Weights of a small multi-label image tagger.
Model: 2.25M parameters, 48-pixel images, activation celu, depths [2, 4, 4], widths [128, 256, 512].
Training: muon at rate 0.0065, 20400 steps, batches of 512.
Data: trained on regions of photos with short descriptions (Visual Genome), 203450 training examples.
Rows from block 3, named by matrix and row number. Rows with one number belong to one channel. Each number is 128 + 24 x the weight over its row's rms, rounded and kept within 0 to 255. All counts start at 0. Numbers have three digits each. After the name is the row's rms in percent of the matrix's.
# sq0: squeeze pointwise conv (model.blocks.3.sq.0.weight, 64x256x1x1), inputs 156-207
# e30: expand 3x3 conv (model.blocks.3.e3.0.weight, 128x64x3x3, transposed), outputs 21-27, a 3x3 kernel for each
sq0.0 102:099084142163110149114116094105094122132116132097143107179129112116082090146175138130084139122110137158106099143112099127148093121129141143156093132121097124
e30.0 098:152136122115110117082105127108120114099132099123143140115118110135125139128131141129117122152151146099120089148130111101125101135126130106124105106138090116124107163191116175120129154143147
sq0.1 100:214120144137127171152129093131137110114148137168119132107078150109094104132117134122143170130130121128163107115161156112152141081119142097089138151086111094
e30.1 110:148171157142133115125147123150119095109134090126118095110134116129119113146145142136101126117131142167123093117117125101148122134133112153145125123148145082129130159163126126101097096100092
sq0.2 098:132161165140103087139119074118169149135122130145152078140121105159151136112104093121117162119156120186135132135128135157102097161138136133130091150142060136
e30.2 095:098115137119090139131118148133105147100115119165101142181201186170131116121092094114139145142134122140098132105093149121103174118071176117116111146131134115103116130142150153155138116128129
sq0.3 102:149142148130145143175144149096126164138147144116140138113130149136109105117112139108096126140121110161177111131101121110132180134109132111168121102135140102
e30.3 098:133124129150172182147129151130109119114112117105147146116101118095121109130140163115110150138129127132145150114146145105164149093154143130130119130127076121158106154126135156134136136150136
sq0.4 100:130078111073094134132113124098190131166157102090152103140149159125157081139121095144119114099131140193147138177125165076171137128130085165151163134102114142
e30.4 096:130167140140127122148132136128115135139141137131130153145146130130139092140129116152154132105101109140173136145135129149152152159140123108130111111163140073075078114126132119101097155192136
sq0.5 097:198148095110113125151124139130113136143115126135114114107082171135115173143163170126168115123165154106122086187148099139092132152124097187123112181134140129
e30.5 117:077118130088109119107112130153149145142131135166115127075118145129161136146130146129168161132134153133125130139130160134132144140114137146132114116117130092113146101104067141130082112135084
sq0.6 103:144131124087101172108106162136139116141105164150218106148108116091113139114131098102160140134098121128141137111114147133188206152106121114156100083144145120
e30.6 099:128128104120109143106119146070126134090114134134132149146135167157114087123124099085093130089106159132151159165116106126092126108098110140115089137110092133092108105139119145152131167189172
sq0.7 099:122104132117162177159112153135141107087114066103120141084123107179176101105159091075120117136120115140096139110114126145112142107123129155117101132084124095
e30.7 106:128137082131135123121154199138154164125100117149126129136158154146145151121123133108112112114112140140099137100073110122095178134095099162155155099115136128155154110109120124169142131129137
sq0.8 103:073129178094123121124135114136125117114161155108124169170107126125081140119105097102145182176122091137114101155134083145113173068166113127150084119125151109
e30.8 097:142127106111114112124149157128115092114143117086120087125138111136093100108106154115135113098102115106113141108163158088129181075132167096078088092094082129103127133116135120100095114126060
sq0.9 104:070136091182084137120091129099119130098127096090139132154129147204130140114071105161130117058143160096106137132161092146168146076117067158103147146079145086
e30.9 101:076102108093086113119097118123168170157127131112131164107119109135130118146061118085118120149107123126153130099075131112110129122093125123148092115157110107095081115107129132129153150138144
sq0.10 102:122138082104162122118122161151152139155113068147084085132119166132094089133102131161181115117149142152120108129095142134136113162185084117142128092149125142
e30.10 104:147109090149135152110130188171163180117140123122143156136114159115125163086095077106127146132183168129084097151132133117106147092112154133115124131139105134124113099162128160150175156125169
sq0.11 097:082140115131082133105139119191106127146129153146096111091177100128180111127104137137153147133117125107157107139130136097114105106123130088176099134124096127
e30.11 127:099114115117100107102146164150145157122112156117151163158088141126123132126142128156128124167148127155075135118127135115126154112124142146116113102107103089112109168130103131100146105115109
sq0.12 099:143129109136140124136101151087091124127173116134108144126117134137114112137076131137162129143147146114136156113126117122148152129192140149112136109117154131
e30.12 089:109096064119161122171147104147132141145104125179135162140139175111102129083108145117099117121123145106135062122119113154133065139165107137122156110106133097104116153156170128122130137164163
sq0.13 095:158110091127090144108116112145110094092150138110122125136071097177120169109124132143105140128189148104092142117119146110161143137109122110128103174154161104
e30.13 097:122123158117138129149141166094082091102107130093118103109151170108122070173122072122120085132148117169157148116140119133169132123120119132142119140143141120118139124103115110123110119112099
sq0.14 101:135102185145126128103167167145098084136140143134122118137123128148122163101129126120129049130137150138140130117205158153086080171096128178142113169120136131
e30.14 097:147155139105121103106122130106124131138153123064103119108109154136143149126129139136159139107109099141134131071093134093091138148086151114118143130153160148160193128169142135133136119130121
sq0.15 103:064097083173184157195106116094144146136124185168106089118102182128176135150113098107139154139137131150141145137104156147117097145115145121113136105136092125
e30.15 110:159124098133111104144133154115095118120073104145106121157126146153107152122135158130135126108147158155095142155156141132139147098110128121146144096120122102112133072136117128146121179166141
sq0.16 103:133118116168096122106121130160140119168143120117118171158120124104138109106164128148175121137112175183088147155115156121086116151160133157122122166123115134
e30.16 095:099116116130167139129176127126151139138132137111121099137145119119123125125082148105151121113123149130158109094133157096117140108133176123098129128153201149162143103087110115088093111130127
sq0.17 101:116150147111141105140086087113119151149101115099172163126107162134091114132149115129164120132100139136129111128099108121102119106177122145099088130107117122
e30.17 094:117089091146143142137091131129163133129146151101143109117159167168166157171121156121089109127130112135153141146127130126133116113143113102158112171174147129103138167122108158134133141133111
sq0.18 095:128172105149160125112088144111136103157172181155089124072141171123103135120103119138111134099101114131153119114139124112172115128117152110116126120137107140
e30.18 100:077109122157144116196161175110093118164174137145155129114100175130167154158158098088121083113124091139162130135153172141136163145116170122093106132132133102100141139168110133149166122139101
sq0.19 100:149097180134183087126078131139110140180089098117103159145151108147146148117165085146182088136144119115110131147122124134149060088140083161117129120086110095
e30.19 099:129150133166146127108154158123150124135135119110118133173139140151096114146145164125090133140118123112120107118101151112084166110078197120141128138157127127126116167151106141147117117172130
sq0.20 105:140144159144129143074151125126116134099131108127080091134097138126177194103168162094107135143149137118109069156133113113112130175132153093105097158085238112
e30.20 102:131070117111101116116135133103076101116129101115124148130186149114086101124112141131136149143144108148098129150118140128127113119127133145123117184116076158107100138126141157117094147129130
sq0.21 097:100130172139140192087100168152138129157158108162139123110129121139103139154126156126140116118141149130143124187110131153117135159130156141109060104127132140
e30.21 106:094144152145134120158167138120135115131131148125145134141117134138156155108117114103139128114127160094088106138148156134135168131128149115139157128131142123086102109141138084140161104113110
sq0.22 096:141129145125139100135120104095088130141143124116140177132130125149110118138121133189107134112150143147130103117175112074156135134200131122120172108135151083
e30.22 103:102085114116141134135103140119100136084099090083080089151150119164076079145067100114104099127103113171167149132115136148123144150156130100106095122112104068071109130120131095110104113133116
sq0.23 099:152170099140132141124122116121147189110107099110118092116147117174143150152154129150120099103145120146088141113092152114127165128125153095117114116129069110
e30.23 092:125143135154159104096135116107133120135163107150173107101080132150120141145172172099137153118145146099101109141127129101121154157128132127142139137144165130134116149158154147171134148094135
sq0.24 097:139095120103112107171108094168191111108106102098078107154148111111127142153131173132117156127113147143137175135156144163144151102138092164117181112126146130
e30.24 097:099133149122117134163130104102135112112122104123103129131109101104115126149113130140146141115128137161131147105126173135111185108072161090140104095121110063093099143087123111133112135177171
sq0.25 097:120168141129127121130134079139131136141117118107147131167116123158143142122146124145089142118090089115121072142095109124119150100086103121107088166148148143
e30.25 099:100120125152139136155134104151157193139097120131126143141203166144091093108131121131135126146126160147157128108118102089125123107145165088069091135110114123109114104112125116119121127134138
sq0.26 101:091091120150131191185122127140144159107156119135137148115103134106154131146199141106115120155117194125080118156092117081158150110136150149147119134105167181
e30.26 099:078108105102119124116138092106135131121138133092143125127161173102180155083125107115125123157132146118114105114084090137123113112110110147122164122121138132127104165174164190156180143115164
sq0.27 097:151135108116141094115122103123126101115082148140132117111138164092131088096129122084090081118157146153113108124130143126143119138092127154119116133114109115
e30.27 091:169126120109114061081123118080080083084125057105117101158119138119132139114135124178135143129090105120124146118134148114115167150120223094105082160132124183167157111164101124142154088109109
sq0.28 095:104109118121106127154157145143171165114155146156140119117120162125154141150162110153141107092148114149100143169114119060157156151155113114148119136129132129
e30.28 106:139146160119125141149138113133123141129142120094116126104102114112132095145113105138108115102073107135187159120092112159086086169130110086130071106118098137173138133115134154128153146110186
sq0.29 101:130133134140088154160168138097058143157179152083135122110077149156119126123115105090110122127120130087182154132159153145170166127221122113101111102107152172
e30.29 096:110134160108123086154153134131138167132094155151109141156132147116108156120136112129165159113141109101073090116103096137117122155116108099142150098138111112109108113111129104071099052099111
sq0.30 101:143113057139148109117120090128097153107138140136115093133157118114150140115117128161099141129137140135164111141117107117148134117156117125104146145138148112
e30.30 097:132110109128088084139151156164158160148155125147116141130118100130116126113128138124105094143113135124117122167162143140143123145148109144169156148184136165152116099108123096070072073098123
sq0.31 095:111089172124127119107077127130118170075170099138132159120129143132120105153111128138134143106127128148109134122135157114109112131068105136128147110093097111
e30.31 097:100118078125121149121131163112154144135174110131100133129154155161116140131122144099083097137101089151192119120104104126121145138154155142152122127150112083139109143159164136161126137116081
sq0.32 094:097156139156105091151141132100157114103102099103128124081112145133132107126141114077095097106140122118158151133121092157129156144114151135121092119140131136
e30.32 098:101131147137142112142118151159171141164136151118102116167100121123097105131116140077116080115143157153227141176111122142109140122132146113106104077093092104101119122102157084113157115129126
sq0.33 104:163138123070161162098109133125131141163095133152146129085153132152105144122147106177140153089142130144180123157105137057141129177100157131143132129146125138
e30.33 094:147164120088132080102147121130153139115120140120155139141096122141095121171111115148159129138132145089110128095130145094119147090135152114116083116113104102107113131124139108149102150188137
sq0.34 100:134160121076143094109096155101134124118093153121129143126121157098144123173108110102170095116116114202150141133107164063118110127130116116145159146130155103
e30.34 104:146092083166110120187135129127078122114145133120136164121118159126196166132135120151151165106129152073074085134119082156139074158162110154141161137155155096125108172186122168123185121102136
sq0.35 100:157132160120121160137105167113125097104109147153128117108148142110152111068126130103171119140146163162118158161135120115107115110153164115134101073152095110
e30.35 100:153118156132130156170157176115125142121123142141170116104146171137141158125139147140132153132171164118086113104103106138074138111111136095114132111122142103101104138106155110106146131140120
sq0.36 097:118127089084164130118128141169095119109116132110137117116158171108111118125118163136169092131101140169130152111139161218174161083157118140114146132161157129
e30.36 093:085104070114137118135150132104168148109155149077098095173129117124144157145154166097121107115133121146153125127094132153124133135140134124123126143144126112115122115116091157116091154117111
sq0.37 104:117142110144102141137122126122110119111187111120106086146136119140152109109140129092092140135163124161121170134123101136123178109130121101073092126123137152
e30.37 100:133142143148116137159145117058127128079105092097130101106114108138104115090083062128159137108121136093089103134116115137133095124127095138154139117154108124131095115178151104131159119111160
sq0.38 098:122102082121101130100090153113114122161113121099138147144110104133111124103068147113165149150140159182110101114096147140147164152138112083097075076086132135
e30.38 092:145157094148132130188178157130066122139120107159152129140140178080123125130131113134164171172172183078060094152119148119116131125115156133124129133107124117079096118122136144109110134131134
sq0.39 103:162148159108141139088103119127114183084119086164068098170102129141128121129100119111102106132111141124119111129159125113119163143129127115090151129117176139
e30.39 088:116123143126140122128157148171179158141142147155133155101132108105128105093083123092087116091099090145134143108141106146172084133145105156131135142136115174167140130083165103089115095155152
sq0.40 102:137050144126130120133181141177115097122110180162106140135130104153121162164143119079101068121105110118150096094113149121135147187120105112084102129170111122
e30.40 103:141161159132125126112094106135140145124109114137136119176131125132113128120113137145121144101123116071171157123149120126183129125140077140132142145116133115121133105116125071141148112134166
sq0.41 099:124118104162118127130088126099114144109126144162112131095112110126191153087133116157133095116131103128136148133129149103132146133150137105106071147163159141
e30.41 100:150137123141142137115142147133156100123106108150122091169165172146134131099093111091061096131163155168223175130143159131178153087136144103121148115108124116128140106127134115117160139145160
sq0.42 094:091139128123145121047103109061144090092102149155154113166183106127122119128123114146113149125153120140149172089133163088118160203124212142128135104177152120
e30.42 115:146124083147105079152183118142137123116135143134140129133109129114103120125127178144122118122114123106115154126130120136138107150151133145130150134096119106108121114095097110127153125116096
sq0.43 104:120137098146151100131125110127097130115168137151140125147100139137183133152095122152111113201121095146106106126108093142132149111114130136153159161111072180
e30.43 092:114124118120134148104142135139177152130174161090121119154126164144085131163091121125139138150130138157137143130128154097121140119122158182122110165140111146126111128126130089151132077113098
sq0.44 103:133226094119113130109136179154111121093149080126104085135160115187133086132163143145148104126128153119124136136129109120144134108180156137103128100148100126
e30.44 102:111099103161174134160148172157117127150112128116127111117143122119105091148160139098116117140144147144150134130135124124109100135166125115131144113123135155129130124131083149124099101081097
sq0.45 102:088152140180136111104093166097094153137106165160121112172130098107141137139144149124147201103106076112136096153155115127124078097120076138143107150110173138
e30.45 104:154133159158154115129134126136138152140112159093089127152191160137149151155136136130116075125126129126135184106155121140184101119169136123141128134114118115158120125127132102136126136157146
sq0.46 096:097125170127170138157071124119127132091096116133124083126103123102131124145149143122151125098099150092128100139104110109119107101134115147142113165130118098
e30.46 099:146169169142144146126092111089115137107087078109081081164159162164151122137108113147122124119107116110144141133136102110127125105118124151131139174149128155139182152101104115141143103148129
sq0.47 099:142129087132158158115161123150146087125152137099161075147157108086156127053153095183135141115167109129146080148147101156074128091154171142134085108120119155
e30.47 096:127120115161115141151161185111121128137117100152097113163143150163114149105086107150117115161150122114118138143122154131096165112072160153152163160143121138158117117119158119116167119095136
sq0.48 095:133080154092096173143132100147168123137112136119134140108119101157126141130132111143090131168114087131082126098121120117109157135120117086170136121142121122
e30.48 100:119116148121146126136110113159151122110109133156149111149144161126134149097072136146088114112123144153184110185122105141127090125122102137148131158076127133093146123106138115089090104113102
sq0.49 097:099143125152090103125127086175138111111162104076146102125082162091103104087073131100143119172189105115100135142148122106131127140155112110125147116156098137
e30.49 099:138201149147133132134146141139109138122128142126102146114113120125141119152164174123114144131112153130078148144091111172091113181104185154148108112114130129144144131108117136121139100117127
sq0.50 105:100149137142138102162125103114156163109061123128061062095116129134111142195123094112099108124205149143148095126143108157118104116186112146175125140144077144
e30.50 094:122135095124093109129141135179188188146109120155115124114128122181130117156134157118133127176143167147122145161124160141134152119126123083095074100134154183149150146147147137135111136150115
sq0.51 106:124119145155127068123123122122102108120089157184118105137114114147084213127160156067164121125106112131090095132105125109129108140101156106139104133126131152
e30.51 106:137102115137100097134103108123143135141114169129129094158139168168147106135145109095118108145123125112116140133138139126138120127119156113135154079158139102133139143110128188132129164144121
sq0.52 104:113115105129111137098098170120088189147170137116148119157113140123119153116123156132086138173141105137160122145182121128125098115128124111116063148165125117
e30.52 107:136095139118125125168192152121120189120103125116096089149103135170090126148137138153125123131148128092059105160154140141151123097138161094113126110081122102077081138142120107134155132138152
sq0.53 099:101119155125134136096095122079147107103107128152145132104096082112132104139111149149160112135100153162116099166134121121105169175193102116189113105141112102
e30.53 096:125099107165143137147130144163137139155145141110108127080109111105161125171179156152168148142115162108084122150086142126089132101123141134147156137125117128065095145138179169164189136162113
sq0.54 103:119082112129096133103183139143098129114167140081199118140157147158130114129115156119126186172087128101111169120110122143162143142153091119125091091130146115
e30.54 093:135151145119148150098125137080070107099128163153090112137092122128125102127129098114092108105104097113166128097134076135152096101148085133141133148171123099106123083072078108119140131115126
sq0.55 100:145132158168112116107114141142146111153139076084119119102135129116120089114149101137190111133087101126128124097107135129156131145139076083111124137097080094
e30.55 099:110109115121135142095124149139111101125113126155137132145141108107096080089130093086134120114114127137187138163144098140110126142139124112103108101138111119151111087113106116151107124134102
sq0.56 101:130139115149109174072169135143073093119073104124146117109147125085102127134164126140125190118086129101129123112118106172099065118107112148109140158118119145
e30.56 102:138187174049132137133112104127136146111110143145158120108115082106160138140149166115103103142107087120191107101148094105177115113156099116109116152161132147103114108098114129146142130123120
sq0.57 094:109113127136110158136146096136126087154124114114092150114116116082135124083147114123124139138132114128079140171136155146106135142137152202186113155104127145
e30.57 101:107151126133160144101155134123118073125122119170123124114129123124123094128119132138145106156128119163142171107086173122095162103093155157142121145125111182177162110099122112108126112142136
sq0.58 108:128124157134133147156185123102131161163127186092124162135139130123178121184123129083138123124156117173155154175084127200165125173158136097147186125129117169
e30.58 097:119058102107127137175130096149129131160135151131088125144125158097121128106140093091098138090111115142137137177123103166117109156113106145095132141111109110112084120126142149109132138111095
sq0.59 099:103109068137098158132130144107098101107087127140085128099099079148132128118106186156118139102134201152161131141192110143145154138142095122105132146113136132
e30.59 096:098124137159124131151165162097163108139180120094150118115114130189127137151115147090143131119155123122194146127091092111125141142117107169126147149138105127125088092104144102158106152158077
sq0.60 101:109146116126086179094139119104109131105150095163146146081121128115133102083146114164080135161107097102151113135120134119148073097112193107135130118172086129
e30.60 104:129125122146106136154127109118107103100104119127150142123160116155114091141103125129123126120115116105137127160118123136081132138132138111108098083075101117113129126098148120126117132134139
sq0.61 102:102132137159124128122135089150126124141165167124158143150086158141142142094104098105103144114149116089130160137125141101125138132124140141141130112147143098
e30.61 094:146184142110129121112148154072088102070097090108129096142124116108110107153127148129149127104083104088113111145133126166133142154129127160119088138144086124135097122097146101152129123141113
sq0.62 105:080128167212142101168111140081130114132118078144172160118133147095123122081115100167131146210158138132124140181074068111132096111123141088105150164106143139
e30.62 098:143161142144170175138111134145139142149130136130151128088127120133116154142132155123115153125079112141145120113112106130111136094114160139148168143141162157133138157150132105143121116109108
sq0.63 096:097130127139142095138119157099062116097149098127133146113135147136135130105160161147108125111174104122129148082085175146111083113125135144092125193132085084
e30.63 106:124091112143108148106132135150103120118142091138137122161159132129126122145160141122094145130118121191188132091114124116112136119137123129129158101134133090133115113121084133150144133109148