python train.py --arch="squeezenet" --model="multi-label image tagger" --dataset="regions of photos with short descriptions (Visual Genome)" --train_examples=203450 --image_size=48 --crop_scale_min=0.7 --horizontal_flip=true --norm="batchnorm" --activation="celu" --padding_mode="replicate" --depths=[2, 4, 4] --kernel_size=3 --stem="deep" --widths=[128, 256, 512] --num_labels=300 --init="torch_default" --optimizer="muon" --muon_scale="match_rms_adamw" --lr=0.0065 --momentum=0.9 --nesterov=true --orthogonalizer="newton_schulz_5" --adamw_lr_other_params=0.0028 --grad_clip=1.0 --steps=20400 --batch_size=512 --epochs=51.3 --lr_schedule="cosine" --final_lr_fraction=0 --warmup_steps=4080 --weight_decay=0.0 --adamw_weight_decay_other_params=0.05
Rows from block 6 of a small multi-label image tagger, named by matrix and row number. Rows with one number belong to one channel. Each number is 128 + 24 x the weight over its row's rms, rounded and kept within 0 to 255. All counts start at 0. After the name is the row's rms in percent of the matrix's.
Before each channel's rows are labels from the 100 images, of 14848, where the channel reaches its highest value: "responds to" is what is common among them; "patch colour" is the nearest of a few named colours to the mean colour under the peak. Only what is clearly more common there than usual is listed. The data: regions of photos with short descriptions (Visual Genome).
# sq0: squeeze pointwise conv (model.blocks.6.sq.0.weight, 128x256x1x1), inputs 0-127
# e10: expand pointwise conv (model.blocks.6.e1.0.weight, 256x128x1x1, transposed), outputs 0-127
# e30: expand 3x3 conv (model.blocks.6.e3.0.weight, 256x128x3x3, transposed, each kernel summed), outputs 0-127

responds to: text has "yellow"
patch colour: orange; yellow
sq0.35 102 [178 116 132 119 141 129 157 132 163 118 123 118 103 184 122  93 121 106 150 165  91 134 110 150 137 105 123  99  81 121 155  87  97 115 147 132 124 144 163 157 116 135 117 116 129 142 100 107 159 142 128 107 143  91 118 113 126 116 161  99 106 147 142 143 137 126 179 110 134 118 140 125 118  97 137 105 164 179  98  75  49 130 138 140 168 137 168 101 136 164 120 140 138 142 149 119 145 158  98 122 109 111 130 142 128 142 166 113 148  99 177  89 144 135 153 123 109  89 120 104 134 107  77 142 127 119 123 109]
e10.35 107 [148 116 127 142 100 109  99 124 135 146 124 109  97 127 146 115  93 172  96 112 106  98 125 225 134 153 126 102 103 117 120 102 107 133 140  90 141  97 122 121 175 165 125 115 114 135 182 157 139  87 132 110 108 138 113 112 113 117 102 131 117 121 105 186 137 108 129 102 121 132 144 142 136 135 115 110 124 159 147 146 162 119 146  92 138 136 109 113 131 145 140 132 104 140 127 117 101 145 100 114 106 181 139 136 180 187 145  98 186  90  97 161 130 184 136  91 140 151 107 140 127 109 124 132 156 100 159 158]
e30.35 097 [129  99 130 114 123 153 112 141 172 160 151 115 104 106 107 133 140  73 110 131 140 124 152 112 117 115 148 141 157 127 119 177 122 102  95  89 143 130 147 114 122 151 140 152 137  79 183  85 128 117  84 159 133 134 132 114  84 121 146 139 186 145 119 132 129 126 148 104 160 130 143 130 120 166 112 112  95 133 158 128 133 145 151 146 182 128 158 152 113 108 152  98 153 114 123 139 115 115 107 141  80 126 114 149 136  96 117 151 129  87 117 142 133 100  85 128 133 111 142 124 104 119 141 120 174 123 105 149]

responds to: text has "man"
patch colour: grey
sq0.70 102 [118 106 141 111 130 134 132 159 116 133 137 117 135 129 100 111 115 111 112 117  91 130 130 126 137 148 151 110 134 115 138 134 115 144 115 139 133 121 148 115 144 115 128 121 152 141 166 127 113 106 123 126 158 142 119  93 131 139 141 134 105 110  96 112 176 135 129 107 164 116 116 130 159 123 127 134 140 148 138 131 117 111  91 125 114 110 113 160 159 148 124 123 170 136 128 129 135 111 133 122 146 160 137 129 124 149 116 157 103 125 151 101 160 133 104 140 128 106 112 133 170 126 113 113 156 125 149 126]
e10.70 081 [141  87 107 134 119 119 119 107 114 164 157 143 155  82 111 141 107 107 142 159 112 122 112 159 154 146 155  64 124 103 155 141 128  63 134  91 165 167 124 137 125 103 124 104 109 149 108 106 147 121 158 102  88 158 107 143 143 132 120 150 125 136 150 124  92 172 110 126 142  83 152 120 128 115 123 118 139 116 139 132 134 103 124  67  97 102 113 151 166 127 142 125 111 159 102 167 138 145 128 150 158 102 102 162 126  91 115 131 157 134 140 148 131 122 129  73  99 164 111 119 145 127 198 143 149 135 149 122]
e30.70 095 [145 163 120 125  93 128 121 138 131 122 130 103 175 142  96 163 113 121 104 104 163 109 170 131 112 108  95 131 134 112 160 106 136 157 154 100 145 162 127 114 137 126 134 110 124 145 150 122 153 137 125 166 191 105 108 124 114 106 116  43  95 119 112 130 138 150 110 118 126 117 121 125 132 118 113 162 145 138 143 106 118 119  99 114 116  72  95  99 116 134  61 127 103 109 137 154 139 131 129 159 126 114 148  77 122 102 153 134  90 126 152 121 131 174 167 131 122 148 144 114 125 138 154 115 138 131 123 190]

responds to: text has "blue"
patch colour: blue
sq0.43 095 [121 151 104 176  94  65 124 105 113  94 153 117 131 140 105 125 142 119  96 129 141 117 109 117 143 110 126 152 132 121 139 103 150 122  87 129 127 158 195 141 111 123  95 138 116 149 134 127 160 139 100 108 143 122 168  86  90 117 133 148 119 132 140  91 127 130 120 114 138 121 111 118 120 128 150 135 137 110  83 122 114 108 110 112 110 125 137 141 147  94 110 129 131 151 118 128 122 155 118 129 147  91 110 155 119 125 143 103 117  70 136 123 125 140 130 114  98 138 181 106 120 124 105 117 121 111 114 151]
e10.43 100 [125 108 133 133 133 124 136 160 104 138 191 174 102 152  99 139 150 128 133 103 112 172 149  74 135 114 105 130 128 130 132 127 137  88 118  97 135  87  95 132 140 134 105 123 144 150 158 138 115  90 142 125 147 123 150 170 127 127 148 117 135  99 157  89 129 114 166 110  99 173  87 175 138 160 100 141 139  75 121 118 104 149 148 107 129 150 135 128 117 151 161  97 125 152 107 141 118 134 120 149  96 115  85 162 123 101 109 104 153 138  88 116 128 100  91 168 127 110 100  98 168 126 130 104 105 158 169  95]
e30.43 095 [179 110 151 134 115 137 149 139 125 117 140 108 163 129 109 134 144  72 139 135 105 115 152 131 119 138 160 153 119 118 191 166 112 119 166 144 124 144  95 137 159 110 131 137 144  70 122 167 120 168 157 151  91 127 141 125 118 121 114 104 117 203 147 115 110 135 100 144 165  87  94 137 131  70 112  81 129 161 132 102 127 112 112 144 119 130 142 141 153  88 161 100 114 151 107 124 120 137 145 159 118 140 140 163 100 139 169  93 142  94 146 113 105 138 126 120 150 107  95 142 143 138 126  74 151 126  72 106]

responds to: text has "man"
patch colour: grey
sq0.28 105 [ 98 135  95 121  98 139 114 138 158 136 108 146 132 121 152 110 119 114 117 139 116 103  90 170 140 183 141 156 140 127 148 128 121 131 148 139 140  93 107 130 124 110 101 118 131  70 106 147 170 122  94 141 119 105 178 106 148 143 128 140 107 124 117 146 147 131 108 100 131 106 127 113  57 144 122 148 128 141  82  90 127 102 149 117 132 116 122 132 100 222 135 165 135 144 107 190 101 130 111 155 124 146 131  93 117 111 153 121 117 133 142 130 121 132  99 123 170 151 137 141 117 149 101 142 119  98 124 133]
e10.28 106 [135 128  66  99 148 153 153 142 158 145 140 133 141 164 136 132 113  97  91 143 130 116 119 122 148 148 194 136 153 168 136 121 127 125 165 169 106 162 170 127 140 118 133 130 166 154 112 124 174 137 181 133  94 138 111  94  95 115 121 140 156 135 159 146 117 150 127 114 110 107  84 157 127 124 143 144 121 128 127 155 154 145  90 129 119  90 112 111 133  64 145 132 130 130 121  86  77 115 119  80 138 123 109 146 126 143 180 101 131 124 178 109 138 119 157 114 147 112 127 139 137 186 114 113 114 138  95 121]
e30.28 101 [102 126 127 134 107  48 122 132 122 132 115 154 111 148 140 133 140 126 156 105 128 150 170 150 113 110 100 143 130 127 102 155 118 142 105 142 126 155 123  99 123 115 104 159 118 133 151 128 124 108 122  96 179 123 121 107  98 132 116 126  84 134  83 108  99 114 119 127 118  92 108 119 130 170 126 168 129 144  78 119 142 133 102 133  98 115 106 146  77 151  78 158  99 160 148 137 142 171 184 139 157 156 102 137 153 104 113 177 132 155 124 140 112 134  99 136  92 165 134 114 130 175 139 140 152 135 133 153]

responds to: text has "elephant"; text has "sheep"
patch colour: grey
sq0.38 102 [126 127 144  94 153 127 138 120 103 137 120 131  97 137 114  96 147  84 137 159 131 135 117 118 111 134 142 123 149 135 139 107 128 120 148 129 130 144  91 131 119 138 138 130 117 118 156 104 130 122  98 146 132 142 123 150 100 156 154 132 132 137 129 144 174  87 154 129 173  93  74 127  91  83 110 161 123 115 100 111 164 121 147 168 121 135 204 127 129 114 198 121 112 161 143 108 118 122 130 137  99 133 109 131 132 112  92 128 110 138 115 106 130 147  92 110 182 113 118 126 137 127 136 109 125 102 122 117]
e10.38 114 [134 125 167 107 106 149 127 134 162 161 117  85 116 114 120 125 120 122 114 157  92 107 103 143 141 124 103 135 131  99 151 162 112 114 132 162 108 177 162 188 147 119  74 119  74 140 150 107  83 138 127 151 149 117 176 114  94 151 155 103  82 101 140 129 111 127 126 108 164  96 112 102 128 123 139 143 143 110 141 110 153 109 202 145 121 149 186 156 153 111 150 139 143 113 106 140 119 110 124 148 126 126 144 144 157 152 152 160 110 127 127 130 103 160 132 129 131 129 128 140 140 110 130 117 105  88 160 146]
e30.38 103 [110 133 112 130 158 126 146 121 127 122 154 105 125 108 171  91 121 125 131  89 139  71  91 189 132 123 116 128 134 176  82 155 142 179 158 150  86 124 168 148 106  93  81  97 101 131 130 118 120  99  89 127 115 105 116 114 163 158 143 132 153 104 154 104 111 100 148 101 162 110  96 125 145  84  81 125 147 143 186 115 151 142 123  97 140 106 124 136 108 123  79 126 104 115 117  72 132 119 127 145 145 171 139 162 106  93 157 125 156 150 105 111  93 128 163 111 169 130 145 131 144 128 109 111 119  60 110 124]

responds to: text has "giraffe"
patch colour: brown
sq0.15 098 [136 101 132  83 124 152 137 146 122 166 174 131 167 124 134 188 110 124 165 118 108  94 113 142 132 140 109 118 107 117 129 107 112 119 134 134 122  99 164 133 111 105 135 134 139 172 107  81  90 128  93 147 114  99 109 130 112 139 140 101  91 135 127 114  86 146 152 141 135 126 108  87 157 115 129 123 115 107 150 105 150 171 128 159 107 121 107 117 147 104 130 147 172 118 181 142 165 121  87 146  89  90  94 132 116 166 106 119  94 129 126 108 120 130 144 148 137 125 134 130 154 120 105 125  94 116 123 134]
e10.15 105 [158 153 155 122 125 125 118  84  94 117 165 112 156 131 173 169 122 125 143 151 137 141 128 180 153 129 135 115 119 117 157 114 163 113 107 125 106 156 118 115 122 152 121 100 149 115 139 102 126 125 156 126 147 150 124 142 124 162 134 110 145 171  94 156 121 127 118 131 157 141 125 103 129 130  81  98 142 124 162 124 119 106 121 104 113 130  87 114 127 161 115 178 117  86 104 155 132 116  80 108 163 111 108 135 128 104  88 145 120 112 102 147 174 121 139 126 121 144 141 117 114 133  42 109  93 165 139 121]
e30.15 093 [116 113 105 118 115 122 182 117 138 160 143 152  56 111 141 121 108 116 100 155 139 112 137 116 142  85  85 123 128  79 162 137 149 123 103  76 107 100 137  80 141 113 128 150 173 179 126 118 120  89 146  96 153 106 151 142 150 122 112 127 117  84 119 139 138 158 157  73 103 137  99 110 126 139 118 168 151 157 142 111 154 143 103 143 128 146 131 121  98  88  79 168 176 127 157 139 140 110 141 153 128 113 123 135 114 124 115 111 138 137 119 153  96  86 180 107 188 127 137 123 156 136 125 131 114  93 128 132]

responds to: text has "man"; text has "shirt"
patch colour: brown
sq0.56 107 [142 120 130 161 121 100 117 153 110 149 139 110 158 133 154 147 138 114 137 154 156 134 136 105 132 149 139 136 122 128 127 111 109 187 127 133 122 126 141 135  92 129 156 127 142  89 142 156 107  84 151 150 124 109 147 136 116 129 127 135  96  77 140  94 120 131 122 109 129 140 153  79 119  89 145 156 129 124 153 120 152 106 121 128 146 102 145 145  98 139  87 152 114 156  86 170 104 100 138 145 124 113 139 128 117 133 135 113 173 165 113 134 107 149 141 117 136 130 110 112 118 117 148 132 157 112 144 162]
e10.56 096 [110 127 138  56 117 131 117  95 142 136 155 176 107 127 122 139 123 141  99 151 139 147 173 102 113 115 123 131 122 107 110  99 154 157 114 152 114 119 169 170 105 133 146  77  85 187 139 103 160 143 138 146 165  90 133 116 134 137 113 150  92 106 137 125 119 130 156  74 141 130 125 125 141 103 131  70 116 144 103  63 104 153 131  96 142 137 193 104 114 150 145 113 132 115  96  90 142  88 128 162 115 156  86 114  89 126 117 121 145 145 147 106  97 152 128 111 154 152 162 145  80 101 143 117 129 135 116 128]
e30.56 106 [149 152 135 129 104 114 112 117 124 131 122 142  90 136 127 122  92 130 118 137 137  95 145 126 180 147 174 156  60 109 128 147 111 127  97 156 144 103 155 126 148 112 104 119  93 135 149 158 115 114 153 149 118 130 111 139 137 101 101 102 127 123 156 144  99 107 117 120 108 120 135 132 127 150  73 132 129 125 148 111 146  90 118 112 132  82 140 160 122 109  77 138 144 113 105 139 163 128  92 136 145 145 100 120 167 132 113 110 109 133 141 120 120 120 109 111 118  83  99 143 114  71 121 153 170  93 123 147]